A small autoregressive pixel model, trained from scratch: 4.1 epochs.
Rows from block 2 of a small autoregressive pixel model, named by matrix and row number. Rows with one number belong to one neuron. Each number is 128 + 32 x the weight over its row's rms, rounded and kept within 0 to 255. All counts start at 0. Numbers have three digits each.
After each neuron's rows are labels from the 100 images, of 14976, where the neuron reaches its highest value: "top examples" is what is common among them. Only what is clearly more common there than usual is listed. The data: photos with spoken descriptions (Open Images, Localized Narratives). In brackets: how many of the 100, against the usual share in percent.
# fc1: MLP up (model.blocks.2.mlp.fc1.weight, 1536x256), inputs 0-127
# fc2: MLP down (model.blocks.2.mlp.fc2.weight, 256x1536, transposed), outputs 0-127

fc1.532:120065158109152167093164102118152115100139135153145146110133152121151133098166128095144127141138123101106136108174091159225120130094121137151133105174053141127081066115109092174126139110133104118196092174156166140144109021172162106044195107124132089173108189081197079145120117141165115082093111130161123100151130137108100118147091130097146140102097154117157139051050087075137097152105
fc2.532:151160123152144109131063168128128168133097131141122138207158125112144101171118152137162119133216102117130182178097070184018125117065127131131088135126160135154132106132136166102113136088140133098110093131158092129142116153096108111120094096120141177177137120111081133168090119102164132147123122151142123113129096118058144109093174130127077142132150147091178175127093146124093114109140
top examples: text has "trees" (65 vs 27.3)

fc1.158:119055115099051066132091187114135138132161131087090121103064100149109157120148049108140174123116133109124064083086089124100153083165112161093125106165161147109124124171081180159121128091091131164208167155074200145102119102130095115152079093068187127135197193160133131129103168175105179132132153142153142107140138128137118097113091143164124113178126129091102139155138214161162139158109
fc2.158:177138123150148143079144149121123102129141198153132083096128109152143080149075154131138071131100148123163153181108093150112147097150115179157114186083141096153052119154025164086119087089090138140136092116099166105149130089139172089095103146149084110112129131071131120091130104131106118100163181159176130133118139131139122170141129141136156075103100140103106114106157171074114105117204
top examples: text has "road" (28 vs 7.8)

fc1.138:127080092126138170202160095083064085161144172133136118131120141105126138101080024150156111083147148123130136106094113123087079186154149150125146169164081117120119110118124147145098186023121107096106144138152135170144132111161226066187084163122158116099117144148098121107143119147175127104163082169170130082135157177062138096130143148132100102100091111142153140098117077144119116101087
fc2.138:194108160106113136133093132096145113105048092096147110103159098156178074155136136123169147090102145099121088102128071156136183087147093125121147111094123132139155108190169165112158113083078188155147153095191037069161095097063137165087129177155152118172136160163126110103175165168104066097087135134121113145126131133163116148167099157139113160101133058107168120175157102117145110119135
top examples: text has "white" (30 vs 12.1); text has "black" (28 vs 9.6)

fc1.358:089089135184180153096129123139168127112103182103166113071130104099111101204129149164102158125081070146159135145138190182127118145182127157154149150107093093093144142136071117092124093134168151046140105146145101190114133065103119115127169101160139170146169167096144134124096088154101211155100119104146119119150174114127094118147072152131168071057116113158058129157076107157153174134142
fc2.358:136169096148108080188095105159105114082139135108089104097164068116118137090160161139160169143116131118108087101144087108117185102105151076075091128150106095161064136086212143157147124150148147113097104132153076088160053157159189164170156163079118131127112131191117102088166110168146021132128129149160073176097075123113124128127152112104108148180100150108069123104135152147125142115115
top examples: text has "standing" (48 vs 22.9); text has "holding" (36 vs 15.9)

fc1.29:085097110091088148193084157122140111137094143125158126114085160102152105146135168139137112133066202147160183098090098174188104080116057157097104160115087131048117139123080135107130131102165173109076161157124142121137162142125175146084107162152129133150147124180128084054156161140151075139153130120099124153188113107093083150112167089146150097131187079118077101125108146138109149124081
fc2.29:150059093092092217167114174136120157160154125079153155122122057151188119183146118159080154112141162102062142133134127107118167150124196122191125120071099157161148081171130068098114149065081095071140145145145119190112095179144053090082108119098117173175140150104113155178122134164109070119088176154164127101133146157098151123162101160095124143084136127141136132109113154153095104165143
top examples: text has "trees" (68 vs 27.3); text has "grass" (63 vs 10.1); text has "sky" (56 vs 24.7); text has "ground" (35 vs 7.7)

fc1.433:144138100093017087134127066181168128153134062123159081101116053134136138148139134106161131155136202143102045071091100062139088151217134147133122053143111129159113207147116096135126119140106186119125137186123150140095144134079079173133133125142094137111114086133128097146111112141121137169114093201189133185114162114129100150083117103152135118179113151112082132142113138117125184160120
fc2.433:109199122130115170154189147098135112119116161105100168067142159138185128156195141101133077119127121122183125193092142151157088159147118158152161074070201164120137103129098118159097152146169072103097160160048191126123188144120156085115161208124115101125123188137107145117120160087199110103111180128143133130116080154097110104167110116107104141147097180108136159121124102127113095095115
top examples: text has "grass" (35 vs 10.1); text has "ground" (25 vs 7.7)

fc1.434:123154117119165172158118140114160130137131184115129129198121106157123108134168152178156190096158111117105154118127147180080097125053122114110094171054135190134095178117110097100133066106124167165135133073129101117128115102114111142099144091121115140161195152090113122169182089110055057162131114123130117136124145135178127117157158099119089191103117119195132087141091151131098163107127
fc2.434:079101098128102136099188116126170117123207106109145107080121140179132140099138098090133068132115120104116076097160111172091068126114135183212145136162164055098113171179103134167081134175129071134084128122077134130097150118177083130096135172147131156109068108112161114139163151138101104129122160145162130114110126150146087147122116108122152166224130139077142122104081165070121145114122
top examples: text has "woman" (25 vs 9)

fc1.143:124104125126114167129115062108186203131170132178126123067126088141103125102158072129118138126117089070099125068081139157109108165123107162121101127142110124099077184152160156124177132078129198158154134151113179077084107173119128181103146149074176079142127143140096231053162117095152095150103119133108164131159134106097154148112100163167148156143163053102116140098167155170160066176140
fc2.143:191099189196180126070217139162140083134088068139129132178102195168147136110103202113155136173162174198102103123160137102143124149172098106099060096128154177142109150112160121167087074125168129147095109123143083133116173108130111100125128080108131125106162131110107075200122126159109181134179138130124183152169081133142173114116119130097186129071166166155174109119138155141118098105114
top examples: text has "white" (30 vs 12.1)

fc1.682:108140180117142134136095132084223115156140128117138169094108133158163156102064127104153135115125142147213070142102125112144062162101112142152161089125151161105153159163125064081152177100122105091159108178114169107152116092088098154110136071085150106173161144130101051069111144142134172121063172092167149106199139116106106129133175092105161171151159152120068197177126111160178112127136
fc2.682:131173096067129160125121175149098136071107144141201157107138064126177089108162192129128111210143122105107145099124144128130103122184101082130111111139080072146122119084149197149115070104136184138194065112138137117116147130090166135214148116170105159147052120119119136108139139114191126088149132128139099152089151131156117163117110152156127120108119097135118090135175147120071126134119
top examples: text has "trees" (61 vs 27.3); text has "sky" (57 vs 24.7); text has "water" (27 vs 8.1)

fc1.215:163053167150120168139103132134120120182142097125119140108149104169128138145156165141117212147153097132161082097120123196103103119195127123107106119078090143190037134091128106112088135139121169112101114153060123140093188148117135121125121155132129179097172031178111141133132187158149096108117147105102061146154091126146154131156194135094139064108131055155114105065120140078119135173122
fc2.215:119161138157145110127167138132150116079155213097057181189069152120124125118132129131112121126104145132122089175108119109177153097107121115157202108137161132087178144162125181124152120128125215121124186161153167096171142139132111178142119107151049091165064159138153131125105033099170174180140107127150110079123177132140141130082094146109113163075134183090156172203128142109147148155122
top examples: text has "text" (28 vs 6.6)

fc1.315:127091187113177156090181097119113135122111150144120149136152134135133157183114146100026116118120158208104143128200105146128114169122125079139096133111136134173140115092094092132101132169148123084104130182081103166111123126140114084156138123142136144146162093116083137133131138120103114131098152082085176094094131160215068146119170132181161116134080132097067161093164087183124110153123
fc2.315:099156129203148131117153201188112087112130136131130108153103195080107075101069149132079157108166166130129099103148138149124182131113173138151148087109127184110134105118141036163169100157168044124121123127119164165093094127144101129134114120055161176176132107121132097119126119136179160125094172188121124129113096168058138073124185146139145156165166155110132095143130134181115119100088
top examples: text has "people" (51 vs 21.1)

fc1.78:137185127198084115130128092144115103119148074145165062117151125144141156204127159177094129125147145094088095108087141087163097173145121168103130124089110105126097129122096132128139150138155153096123151123081149118145204098142099138165104189087113063112086121101177155135089169111188090111093110135157207164120106151129103109085077131159128174129083123179114154134196134129065169096126
fc2.78:155136056112123127129161123143091160137128124144094172105142131134108123152132081051112101122071124075193145117158165158109090062160095091174112131115145160091121143131181120127194080101154123125138148135121155147140160128122106130099111161189140130171103161126141158130032113100127110103116140150168147151142113140131147082098148159087159133163153148151148128093079135128185079140143
top examples: text has "text" (27 vs 6.6)

fc1.217:112169113120157154129121197118075072166189131154101161110100141078135099128134093085174092040101173132073114145108048106141113136080134162109136131157105096111144147129145097186135119127098122131163123146134122110161122180139144165144161141126121125129118174123083156117110122115069122117124182044153142155132170167112084110106123160206159116164032126111073117206086139145165122112077
fc2.217:084095126101110185125141158052070116079137111118112130145114125163082108147127147150182129080206104116122143142146118184135112130128138177141134120137070136092143139133171174125167158124163072187144150148204118173142114104104117176142088117132136091160100097106162112144167133160135130195118160100131091108139097115152135127161110120119161092080158122141132134071082083093099160097212
top examples: text has "sky" (57 vs 24.7)

fc1.638:075094141135114103183107078166095106117116145181193116123142083174079092118074108156147173087095150093123130125127112135096162166089127092132088140142120107146124151190154181156112147145054135135119155130137121106135111132125114118134088182131035151112130133159120091133132093108097129148136145165072080072110132148150086120135069107152101107110135102139139121124102158128154176198109
fc2.638:138106123189138123089134117123138169108197115185099166110126118124124140096124108166137123130176138169097122124051122108139095078133101175173138116110217188159119133158104110070152122078105094163157148135112117102088114159122095098115165113179210126172078104142113114121159182101115164084125127151119184152112116098137157170141167086109137167189130123109107100121126044129200113118170
top examples: text has "man" (35 vs 12.1); text has "woman" (31 vs 9); text has "wearing" (30 vs 12.4)

fc1.620:162141134148138182195118137163172131112106133171185155082051119122148153133156142154101127065155093121175100092124074081189098092193136117112194109136100128148087129093137110138055170146137086118140164169126135108152163101123118120116133118110113112173135083163161106145084114142076125147089135137114144140148149102099124149120162130146116123117140096091152191114175132096113152099139
fc2.620:151097144149143123128124107092124147088127088131131123152171084195169129127142133126167212113131158108068153143098093148127113053111090135159106167099130144148176119190120117112078079057159172129101128079131158111141067147141108102151098124155151105144138108135124130145127129140169139149150138112107107165164069167092124157100136173120125101113121154176099172083158121127138096092129
top examples: text has "trees" (62 vs 27.3)

fc1.160:077164197047167118084099123196164136098108144162151074089118155094117143125068122154107141108125180165121134152144141126144177128134163137107125160094177158160142158158119158098200122100148084118138148089142076148121131165155147115122107164186149094150177145140112094128141150107126144113131169086057119078107152120117109114118099077145141117124110089096091113086130144094128101085157
fc2.160:125105071166100159142077172136121088158191156079131120200077213083096128085079140190064153108186122098113129073084118141130160145135072114110162089148079124149185134025081097143102128088085101143127104145112186115133154133141108125120136138111135087122171116104181081112135083085071116134116117140147144177124131161122120143119118176163109109146195143075114112129174078172134097109133
top examples: text has "standing" (50 vs 22.9); text has "man" (31 vs 12.1)

fc1.683:159127102105127145080112140120171099054161159142143095100081165145084114111157190133180114112100095125107141144135142195151118118091146151109123157114125173102181144168113127156183104101076134150101130120142157175089134070139096105112084147120157142179176159185165134148159083130086061144134156103137189098097113127118134168097150121143107112085138095114164145098165163153140172099206
fc2.683:089183199127119114147112137092117109198089172108150170199127064094190093151065126133100099090139167097125102099161141112071114148083076151103059156174162134169115087141103114148129146116177103080161097089112104070097157166113183172119104139088187164145147073151085119135114121164112083145125106193152105124094145115172128105120150150085197158188098109149104155116131150120123127090082
top examples: text has "wearing" (32 vs 12.4); text has "man" (30 vs 12.1)

fc1.366:094120118155146145126181056121154123071105159143079187105107114157124102120139066153136170094144069100125124104151131083167188077122164158117081156117145144137104145218084180139105065126191117151109129103111090153137153162138162163109103151094148110124141149094160175163188052114167138112141176139147120133142122142133091110116137151135127154130164084142120116087075123159126143111117
fc2.366:116188130115120156088082134153181084131142133112165130135140131103183111076096095157127152126122154116154104184126180155155130112153142163113203071155182119153165145088148179140225125098088139112101143128068096112107128124121105162125054175155125168150145060171101130179077137122129133095092110119090101093059148138110074170128089075101151115131136096124110125226135125134154121149161
top examples: text has "woman" (26 vs 9)

fc1.22:093128123088132137209125163159111121112101125136140183133167094098077161046099156121097132084083130125116095107070147148111096140134112151109093110124100210092027148138137137117100155098155097050138083102076143115129177110175153121131071122192088130129128129160171084097126098152169153114116103180087121156111147058099117080152164124163141136088135116106123092115143080085137094138170
fc2.22:106109117151132209119169152118105108155098122077108140174079103120164132160146140167084149172158120080156138065138127173072161167136102161167106122076112114130153105160083123141128118151075162189137172117144116176138113121141137058125125121131150148088166079108161145069094126165107058088106137115162116183166131141079122144171138112140109081141084097125125160163093120138132141107152
top examples: text has "grass" (26 vs 10.1)

fc1.5:114085133089167193139220142158220123115152134141119107126113137157091090123158128088126105139155154132083120139131132134163112183069141124085135119127175166136161168151139133132140105138153168091107157096166084110076127156170082111098058170172110139125149081127135142141133122087054082188148159159128117133134195127153125136127168098150187163164130103127129120122140138166100131114169
fc2.5:131161126160095176108155140121127104157173161158148128130139155110147084117117135115108144100149115150057126121122148094065187119138080171152149107190116135159162160150127193165149107136110096098137108157067091140145150138123105092095104183125170115121077095106121139194145095139095106172123106141134129073092155119106131055184162148116174148161125127094118142132175116160150162051139
top examples: text has "wearing" (36 vs 12.4); text has "man" (33 vs 12.1); text has "woman" (32 vs 9); text has "smiling" (28 vs 3.8)

fc1.281:081116074111156123130084096076127085177166158137085153107108127145170178124098151094130174125065117164136076130140104126125171063092130100180133143206140178169181133127160119110168093115110182160126131141108150118135118172126174102094138109141133077122158044144104173106130136176211034089087122056103111095138154144088143108086143099098151078118119107139124174100170156146148128166127
fc2.281:123195094144111123127175160134112141108155100161075146127142140134123049107135117098150128106147153111151101153076192175151169075150112171143182145106157118115094113117111095082103192146176118162122131096125172127144109123159105153138149142081088089124084150092177145138103133222118141154070098151149114110132120130104132121111146127151126087118105117128143086180102168130179117160105
top examples: text has "trees" (63 vs 27.3); text has "sky" (57 vs 24.7); text has "buildings" (32 vs 10.9)

fc1.241:116010154120115166092131109189131149118162062133162180145104129124171126108103115083124100072109134120086123130169115148128111136110106084131067068138086136197131133130126108167151075149177136073107167102111088185128128122125124113044100151094130138090137123162152088131170127083139106175162134090150117161104143182168115144184164132161199165113095118095177143141140109183142144179087
fc2.241:126147128137104103148163139129133106177166138153146070148136135141127113113149156109205071107160113117098110187206116108123156189127162099139116123155111105150117179166099173102141086135174146151100086061080078188132181160101124144055077125078131086081118106097120125156175086098058109180122126189135087171112102136144136169134130099142161107119123097120148117137153108173132131128125
top examples: text has "wall" (51 vs 20.2); text has "two" (33 vs 11); text has "table" (32 vs 13)

fc1.338:106084138153154114154151126137094101146136086124178151177131097116071129175161129130077132110038109146154135093193108151160151123087130092102197230043145160109120145090114117129145127113174137157119101120141144124118120064127176077170089143134146124147132111187141112137103097106112095140137106121073142135146050156135081082131160159057160065120157131183099100120150117096127189122163
fc2.338:089212086165184072116103151135114177151097112132169120112149071103094117149144120158158112152048082137102112147164084161119168076080138132061116122176107087130126141140138145112103087144161144169135096168134122126112107091128143122189141122104195133192119167152098133103105077213193113163050087171076098118066135136146137120140115142153144143113201127171118108154133130110173103129142
top examples: text has "standing" (50 vs 22.9); text has "holding" (45 vs 15.9); text has "wall" (41 vs 20.2); text has "man" (36 vs 12.1)

fc1.15:095115143144163132084132116144090107088113136102118165105085161132143102068163076129131143113123105141165151132119152142094067141107074144128144135093107155162125143116126170164077173133210148081153144127160098150086167082128169120076089118111084165152167120150150158106143113120112098160086178139142132137098191160084144148149161140127149191169163081098168106099162155130126136193061
fc2.15:137109132081125111161146079173192174155122092137154085130114155103099150147133137097120132106175111037121138116111135151168151159154146086135104109146182141125152172142171147074151155127099092176152219078000107129161113115139123125118150082181102153139124148088118110103096166074160124191143111094106185127156074197182107163143131127226138136112118111079155134091093148141116177141137
top examples: text has "wall" (49 vs 20.2)

fc1.129:154133138125108120126118128136089103082174079096163150096143115158150094135143120127145104202097115115096153101169050187090128086090070114203146122161092150136172147074135103188103109102125175103154090061155108126157127104183168115076152141080167162166140158140133148100093144141168099085160084233120177083132163195109099116113122175165094199155131155124109142153122126161135064090105
fc2.129:105100142102107133127096134110099114136150153128078080191101118162119152190152063127185141116133129150178168154123088087150188148152177186103152100068105128125136118124104157091123136109144114085120131188128102112117153099108077149070124162152132155127049123086117145108163102117132148145110156057138127114125123096134087111187170087125104070150113134171150106103127172133137211174187
top examples: text has "water" (26 vs 8.1)

fc1.688:120104175155164161144117159160100082165121101137133135142112177119134120103085123077168153193134128086176094140154063147162153095063085085113137191165154161141163131153123117135151127117097165105151044097137157128131094062061151057091123167118170103126171088126178112142091109120112152119101119113112158135084192175126057093129107165109125137089112088132159110116102121090134077124143
fc2.688:165178134114145089117144175114111186071138157143096103156148144178183095206147117097157129102114162135169160101092058146111110151100117132162174120145115133151123119161111087138137139110153106171115176135083130141138117119179116149172159145155103171146204131106072143130033157126148144141136147098142101143071146169102132105164101143118156154089122134148147104136132208117112079183132
top examples: text has "trees" (87 vs 27.3); text has "sky" (71 vs 24.7); text has "plants" (30 vs 10.2); text has "grass" (29 vs 10.1)

fc1.316:116136080202141178127149134174103106149146167107090147170109116193016110079168090165052111119142115174126082108165155113139107138102093117099103142166134140104120132116105113153115158121107083167101133127138149118114097107066171135166090062098089170125057172173123100113114173126132109148121140141090160192150117120171098108141144134110140096120105183119147102138073101122101163088145
fc2.316:136122142165184103098099139082157134187078099104192160046119136137181178218148151098128124150152115065117096073143100187094143059093105147105170124147135111103132093137161133118149113129143129150172118106139127144153168123128146170116129171160148134057173148120162121090165114151153152106142131131188133080075129099099133198108093115114118145156134059121134153079119187101169175135132
top examples: text has "wearing" (31 vs 12.4)

fc1.267:139176166085108101087161132088119118112140116151122187144093162109185111105148153128110105153086188096161092137087136091077091134139159110083137129065107093152108169136088075124111134178121132141100119211126161112143154126119144141112158125104147095110140092123142145136138087106152149148141126104167123151111089077113064185122164141184101144128087116170127102151078156092109192103120
fc2.267:179169130203144137133095125165165167152088139121191155162130159161109086128144146039145168133067127073094123157124092124126066161094092185127095087108133123106136107144075121117123216129121131055090109127083106105079102174146169087144109145177115144118105153159124154084123156170156112163146172119108143138139131149114089147157107098107130105112127174151140148130122117097094174057122
top examples: text has "grass" (28 vs 10.1)

fc1.575:157122165137085113096134173107143148143122119126148133128129173139090121088117149092177047171118150128155124093187172187177032144185204118102071159095092122154121143090112106148087219132112174117136082129126065181125144073147127056136101130104099133108172137109121114133159132158112081103131140122150124128109151181174134166104142130174128114153149127104169079176108123106126152097123
fc2.575:140091188104169127155083099179120189109136093160112120159127156116147154150154099145146124150146144143132153183101171117206160136106098150130127139135112036150092164128110083127156203087096119095115113108104093127122180102112120139132112082120154109113145108142172143137124129129126186170124101182089119114122177133097120130146132081137078127107133113128134140174122135123154084117121
top examples: text has "table" (30 vs 13)

fc1.350:190127097115160134132115139164123179146078181128099144188114115157080141100118141102088124203107169115111079172099129080114123066101096118176116159117113164139144136130137175122109189133095145143099132140093160113171117156177130134126095151175107131116174123086133167117131141107125138180153110145093234121149186138107165066107137130117139128015121120146115212153162155115115134159179
fc2.350:078140160135102094128187129121121140130129132115137074096092127123136104101145095129220176107113094132120185102119162137103093093145180138110220117119119092133069127166140129151099100156151080124167053153073109133119140087137160122120137186148120122118094122156153120205146146154128100177095122109134077133121133144127178140090107127119104109187135134126129082075146167167164126072106
top examples: text has "woman" (27 vs 9)

fc1.533:160103131083120074134049122138088120145124137183167148179093080177093135144175096136110082151124174198080115205121149106184183131098114158061171105186127106128119076138113103147125124135097118124144138114047129092117094120114056117105171147129162163127158153127172104124115168124104159139149166122091120140102138136110178159168073155148087133092120144135134138202095118136137094133079
fc2.533:062092103077064125197129129087125097145121110156103106120098171098109173104175068068119199145125144109198115153171112115108119119115156050113171116105131120127202139147162152102169164162107102125116140118101145125129119177128124119126067186199136134117122107180098117180113091146152079124129177184144099079173196203130125129151145106092160103146151140133083118140104140057118147124158
top examples: text has "sky" (60 vs 24.7)

fc1.548:135132108159127074147139190097111167164127121138098110162094111104128168166183113137106062109120126144158115112114147151172144122118161158088144175091128131117170152134163152149075109105093126135108189106154166172162058155134126106141109168061154155182132096175127145153181122119071092176084130101196084115128133170066125123225144124124092158138136071098121146078138109138145167058167
fc2.548:036145102090130116101122134153119133077159126152150163157153115150108108068085093170095171157127110132135159109124112156136165136227128106106163071174123179154106179113140042089118157140143118107117111159161106091123097153118125088126107112177100192136113106093152096128076049156147128096125096162102118151143154111117148121120132125137248129138124117144148149170105144086104106072114
top examples: text has "wearing" (30 vs 12.4)

fc1.360:179168166096152087144147158133064135129116100132071127134174132176135116130131100145183139104120137176143124118119127116136120117143157062111077145103140158135129070180106149067133150069109134079070140096163164081168150056093147063128151148159135056117148136096138150132178117154114169127111195157094205119092131095175074157163141137137102101103105088149171110073120121137134157151144
fc2.360:135100150165156210123095126166162149086127173133145129124102099111077101121136131099109177129166115134080134093195165178159132074161109132138126121136105122160177175107114146111115108134114131131168110135107114200123108204127099118125100148111138159138078148192182138115096084160168106119166064148133107117111170079149118113088131110109160169117090133125122157181114163127175109080131
top examples: text has "plants" (26 vs 10.2)

fc1.114:109141130096125137124156141122129084101122153218142143123103142161099128078076070107115106056115106079056078086151132172185166124113106152154123144093088122133155160137141066131150160152154186112152129143180165082139097142090065117169167127081142130128137171123123171168072107124174179131112113129180133071111131113095121137125112114120110155088156138063105065122182112141100202099094
fc2.114:125114131134137096107151148149106109125113117068144139149160128138157134199182161144111167112120178090192110178118144116137107147131119114098133125109164084128125024131101145148155137164080072104095095106092165107128146110170167118088086112134148137157135144121136115087149104130111105091134157115113157185156157072157132107155168087172126113130086109157132178168093125173133068096165
top examples: text has "sky" (59 vs 24.7); text has "trees" (59 vs 27.3)

fc1.388:151082187133105148132143093123108123117147168128116162142132083105163134119111123077116110160129125164188191168114104081171162188132111092137125134116101185162162137174138114042152108094193093159081207123140144118114135116136133143129128144183136115114106152123157153129153125118096089157109161108082141101191116186179102141210169138109113102050135137141159115128154208125022146100092
fc2.388:094119154157162109152175076107141136139111184155141069070124144193128147083122111109110193083133164122092104131097139071119153105139198104071154101081125148102055091077092130168204157111127114119123125130095175115094151137102200083108180092057113105144119149105129130153150113174122086122089158112135140149088140145088105101114136171112137155212118168165174103110164099155118168077125
top examples: text has "wall" (42 vs 20.2)

fc1.487:090109109091176130100077161157201088154097103157072209068167143090124077125185103118091149171106121040116110103174091151169136107121160182104105127177146171132105166123099136134139147115159179146175163126103150126163104086148145087109142079111115112127120090100133141128133116149077205159099127155134160077150147066146123088182132130136154132151164136114141144130122169128159100100162
fc2.487:096123105141097173179095113158113042147066099143086140144092098184110161144173068147101077139153105106092123111090085110147157083109119123130118086135150084180151161170106120192103131122175161131146110160162114166150183149076175113143174119149105130112110168092134153179127118137086123136197135153082150094145131131149155199103172076156131088070083150180133153138170150183151147150139
top examples: text has "table" (30 vs 13)

fc1.557:088102100142098087128107114117111093126158149157169187183156162123122156095150118200099156113122127136081100130126109183146091158183135093124148157150188178073141176127212133111122132103135103141132128153149102181183112121134122067145154096159085100146129165101108162079088154184124223131132125160150042126148144140123176143120166110085134105153102101085115154154146140140106108141122
fc2.557:155108122144127089165101142072149123077111082115106158127071042164147165106186128115135111138114189074120138110144184123124184090129131155102158123149126105144056104129091108118115094153156195156178135108123149133136178113110088135184145156081130138091063127158161117170081128090098120135151101101154092087117112074132177161143106138206139186084128103097152111162102142131095146112143
top examples: text has "text" (26 vs 6.6)

fc1.497:109120133093132160112214151119084135128103185138081134169143120143146135198130102167083119056092148142083135128151180082115098187150170101133125135146112158132098171147151141094144127115156145080131171138161095131177122150053131166121136167118115050093134108160119147133167096140118136143109140111109197111121139104158155177204166131164085121108167079101130159129146083189175116128124
fc2.497:111152141160130168157070136116152115128151095108173139092079177108130096093196122130115152120142150102140122118172070211140154120080167149091147132096150118133160178143090110092119166093069126159103112150166179097142146118151110129099145100109139182154118098097137127129133122185138154080105131113118104126131097118100090064129147105138187146214126151108123140108123172117053153161043
top examples: text has "wall" (41 vs 20.2); text has "table" (32 vs 13)

fc1.560:153101144099133042211174067086108067134178145165135144142163116087154141143147170104119151084036151062119165145132095131139141107066182117123086136147134130152107156082108038156210173174125115095094121083088158118127112101064139116114141117187129072120182125104105146160125173107155131080112108086032157155078115087098148168174099136099070188103068160141089097081138127112178180156118
fc2.560:091131174137191102113080201125147166182103128093169121165143107146109119145107082132160161101173057128124147116155086217169100091113094163172135203093128125127166066178148135078123153146078094141138083125132195129154162115194104141110134134128105166120109142140134124173124139178087066079132080151175087155087142092153103073044116106115171092158139083186164145146105181152095060092142
top examples: text has "trees" (72 vs 27.3); text has "sky" (69 vs 24.7); text has "grass" (27 vs 10.1)

fc1.108:110164182142116120135102112117140096128110133110152106129137117115140150106114152104116175065158135131120180096126129113158153094114035125080088195133125125161106124169088153157092142175075171148100127066053166125132138139163127165147115113103132138137141172139105164127160176238129121129121156070145109155178133115174166167100115103127150128138094030099092147119133163156125145119148
fc2.108:118160096153088066153116155154067133151119189136104152116092117178132126094029085078136131150082102077117129188182175150146157177165163086120131090168097107121114089148107135105207158160146151145194112187152116126144128117113144098105115137141142140086176131098138141130128140081104115089159133103176138111126101107049102094123122157156109125204184122142154146119136148139145070097122
top examples: text has "food" (31 vs 2.9); text has "plate" (26 vs 1.9)

fc1.272:153141127103165128089087096206149116107055074126129107106143091113071180115140103161183072118095162164133121165156103160076113132095182156117150134141124096117159148138153136100132164119082090114131140182134134101124109110046114177154149121109056153173117098163070125157167190138183124176095100132156115032132161115106169103171167119181186146088144160146141156105073052123167176092118
fc2.272:088155125119145116096199148110118122105127162116154128120113154111131176079110097114129147131073140128071137139110169115108132117132088073167125128109102143157127103118150086156171143135123156104186118133154126164172171156208217140113099089097090108120126055097147098198085178181143138107143157152126151171080094102152158106097093157142151140172120129093120101118102153142113105112167
top examples: text has "color" (31 vs 13.4)

fc1.586:132099096117160124146185162165191094119117086097157078112121209131100102073122153113100124116115149146137085090168103140172129118133127108121100181133110120217116126143139087150158116134088116160082073074130109156100161077104090083115133177118093123120183122146155131189137119068123122146121134110093126125136171161178096124157163091130233148140163143130169147179079096137097127137121
fc2.586:092094113142140165075095134106144089134167135137100128095092130140111099131072181125165115147149079171071129154118224075122127114151123205160154103188097160172141126125129142173137076118131162116094100125104174161179159186179112164150111134142140072155111113126053111132127118123085122190138075197151061063134136134099169092114148094044122147177093143091141154090207144153141154111114
top examples: text has "wearing" (31 vs 12.4); text has "woman" (27 vs 9)

fc1.372:121153108050181160091109161070092076179097159104145166108148112113137095108117139116126140094125142125138126124158155096127098091167102123151185159123158057113094146130119136118167179141096153130102121134056088145116093153143136170160065101071137146160134157164094154145056136157111174136167139147136128104143123127204158162090136140117152177127163143110146165136109139135136163126127
fc2.372:138123099124123088069149193165104131153102147155110140117107147126085100145194142128136123147100185082102127151154142139059162100099123119107118165154092132143134167120109086134180103219146116094118110087149129094114125142154092154138062140140087088142066131168120087128110107143135113132169154162124164122170142178163125082124153138189126171020157115117145176121166131137055069145105
top examples: text has "grass" (31 vs 10.1)

fc1.134:123066096127113137144135077151117172074138098079095130098142125162144123099150098157147117075116199140129139186118144136136146123104128114104129189148105164168122157116152126128152079139179083122113119035203119146106169120117173168156154128163167085161062149129167091115091139090125069148193107116136116094121094114125084114194050120178096092072114149115131111129195104098080133112111
fc2.134:148152179111093163136095086140111087105086131216164137138097082159090109141169110126092141111133127080108138097168132150103165169173100218116096141122121154096139116179127100144135129086030140141177106129102112115098120161147098129129120152105088129117144112118073196090157145128102190114154116115087139146169098114164113143136146117191141138170138102075144133118170121101153052191124
top examples: text has "text" (26 vs 6.6)

fc1.549:151154121137149122136112174141128133094072161139112150129184171185098189138146131110110156104159081162201178141149189113133145124094100141193139134055112144145083142119139138178120132102162145138109090079130138153180085107143135124166082117115090125156132078148181132106120169180096158176122189152128122119117115082149192076127116140105163097095116111098069138132115100101091143115123
fc2.549:156078123146136171134150096076168118126123063110115117038127119103157134143127110122144133131102145148140099091101122107152115096162124164046093088127068118118138098093151131144119175124169149091121123137111092081061121130123119094118143193169142134135151168188118156153096123200148101155162125102073118157093113137111033117135092163154057089183105115144155146148075110108127132099164
top examples: text has "woman" (28 vs 9)

fc1.745:134115107164167118153132126106175163088094113160094137146133141079158150117122115077105170114143161063140135175115063126101124163114129105108130166191130212083175124072190149176108095159105146113079140110077173143111069076190087131077099138145114046138118204115156118107116138130128128202138077101103158142190102063156113083155105133091106102119111078108121071116130148077121173115193
fc2.745:165164121088112169069139170143155121093149141106123055090104099146145102123131125154140149147131134166065159148095142135136139090127164087095157076106128082110101153140163124112176123074116139131129132172146089140088168128141139127093063096174180186109118095168121140165124144162114125125128082175125060207121155215138122169154125130144167099108138141096109106123161112160145103156107
top examples: text has "grass" (27 vs 10.1); text has "plants" (27 vs 10.2)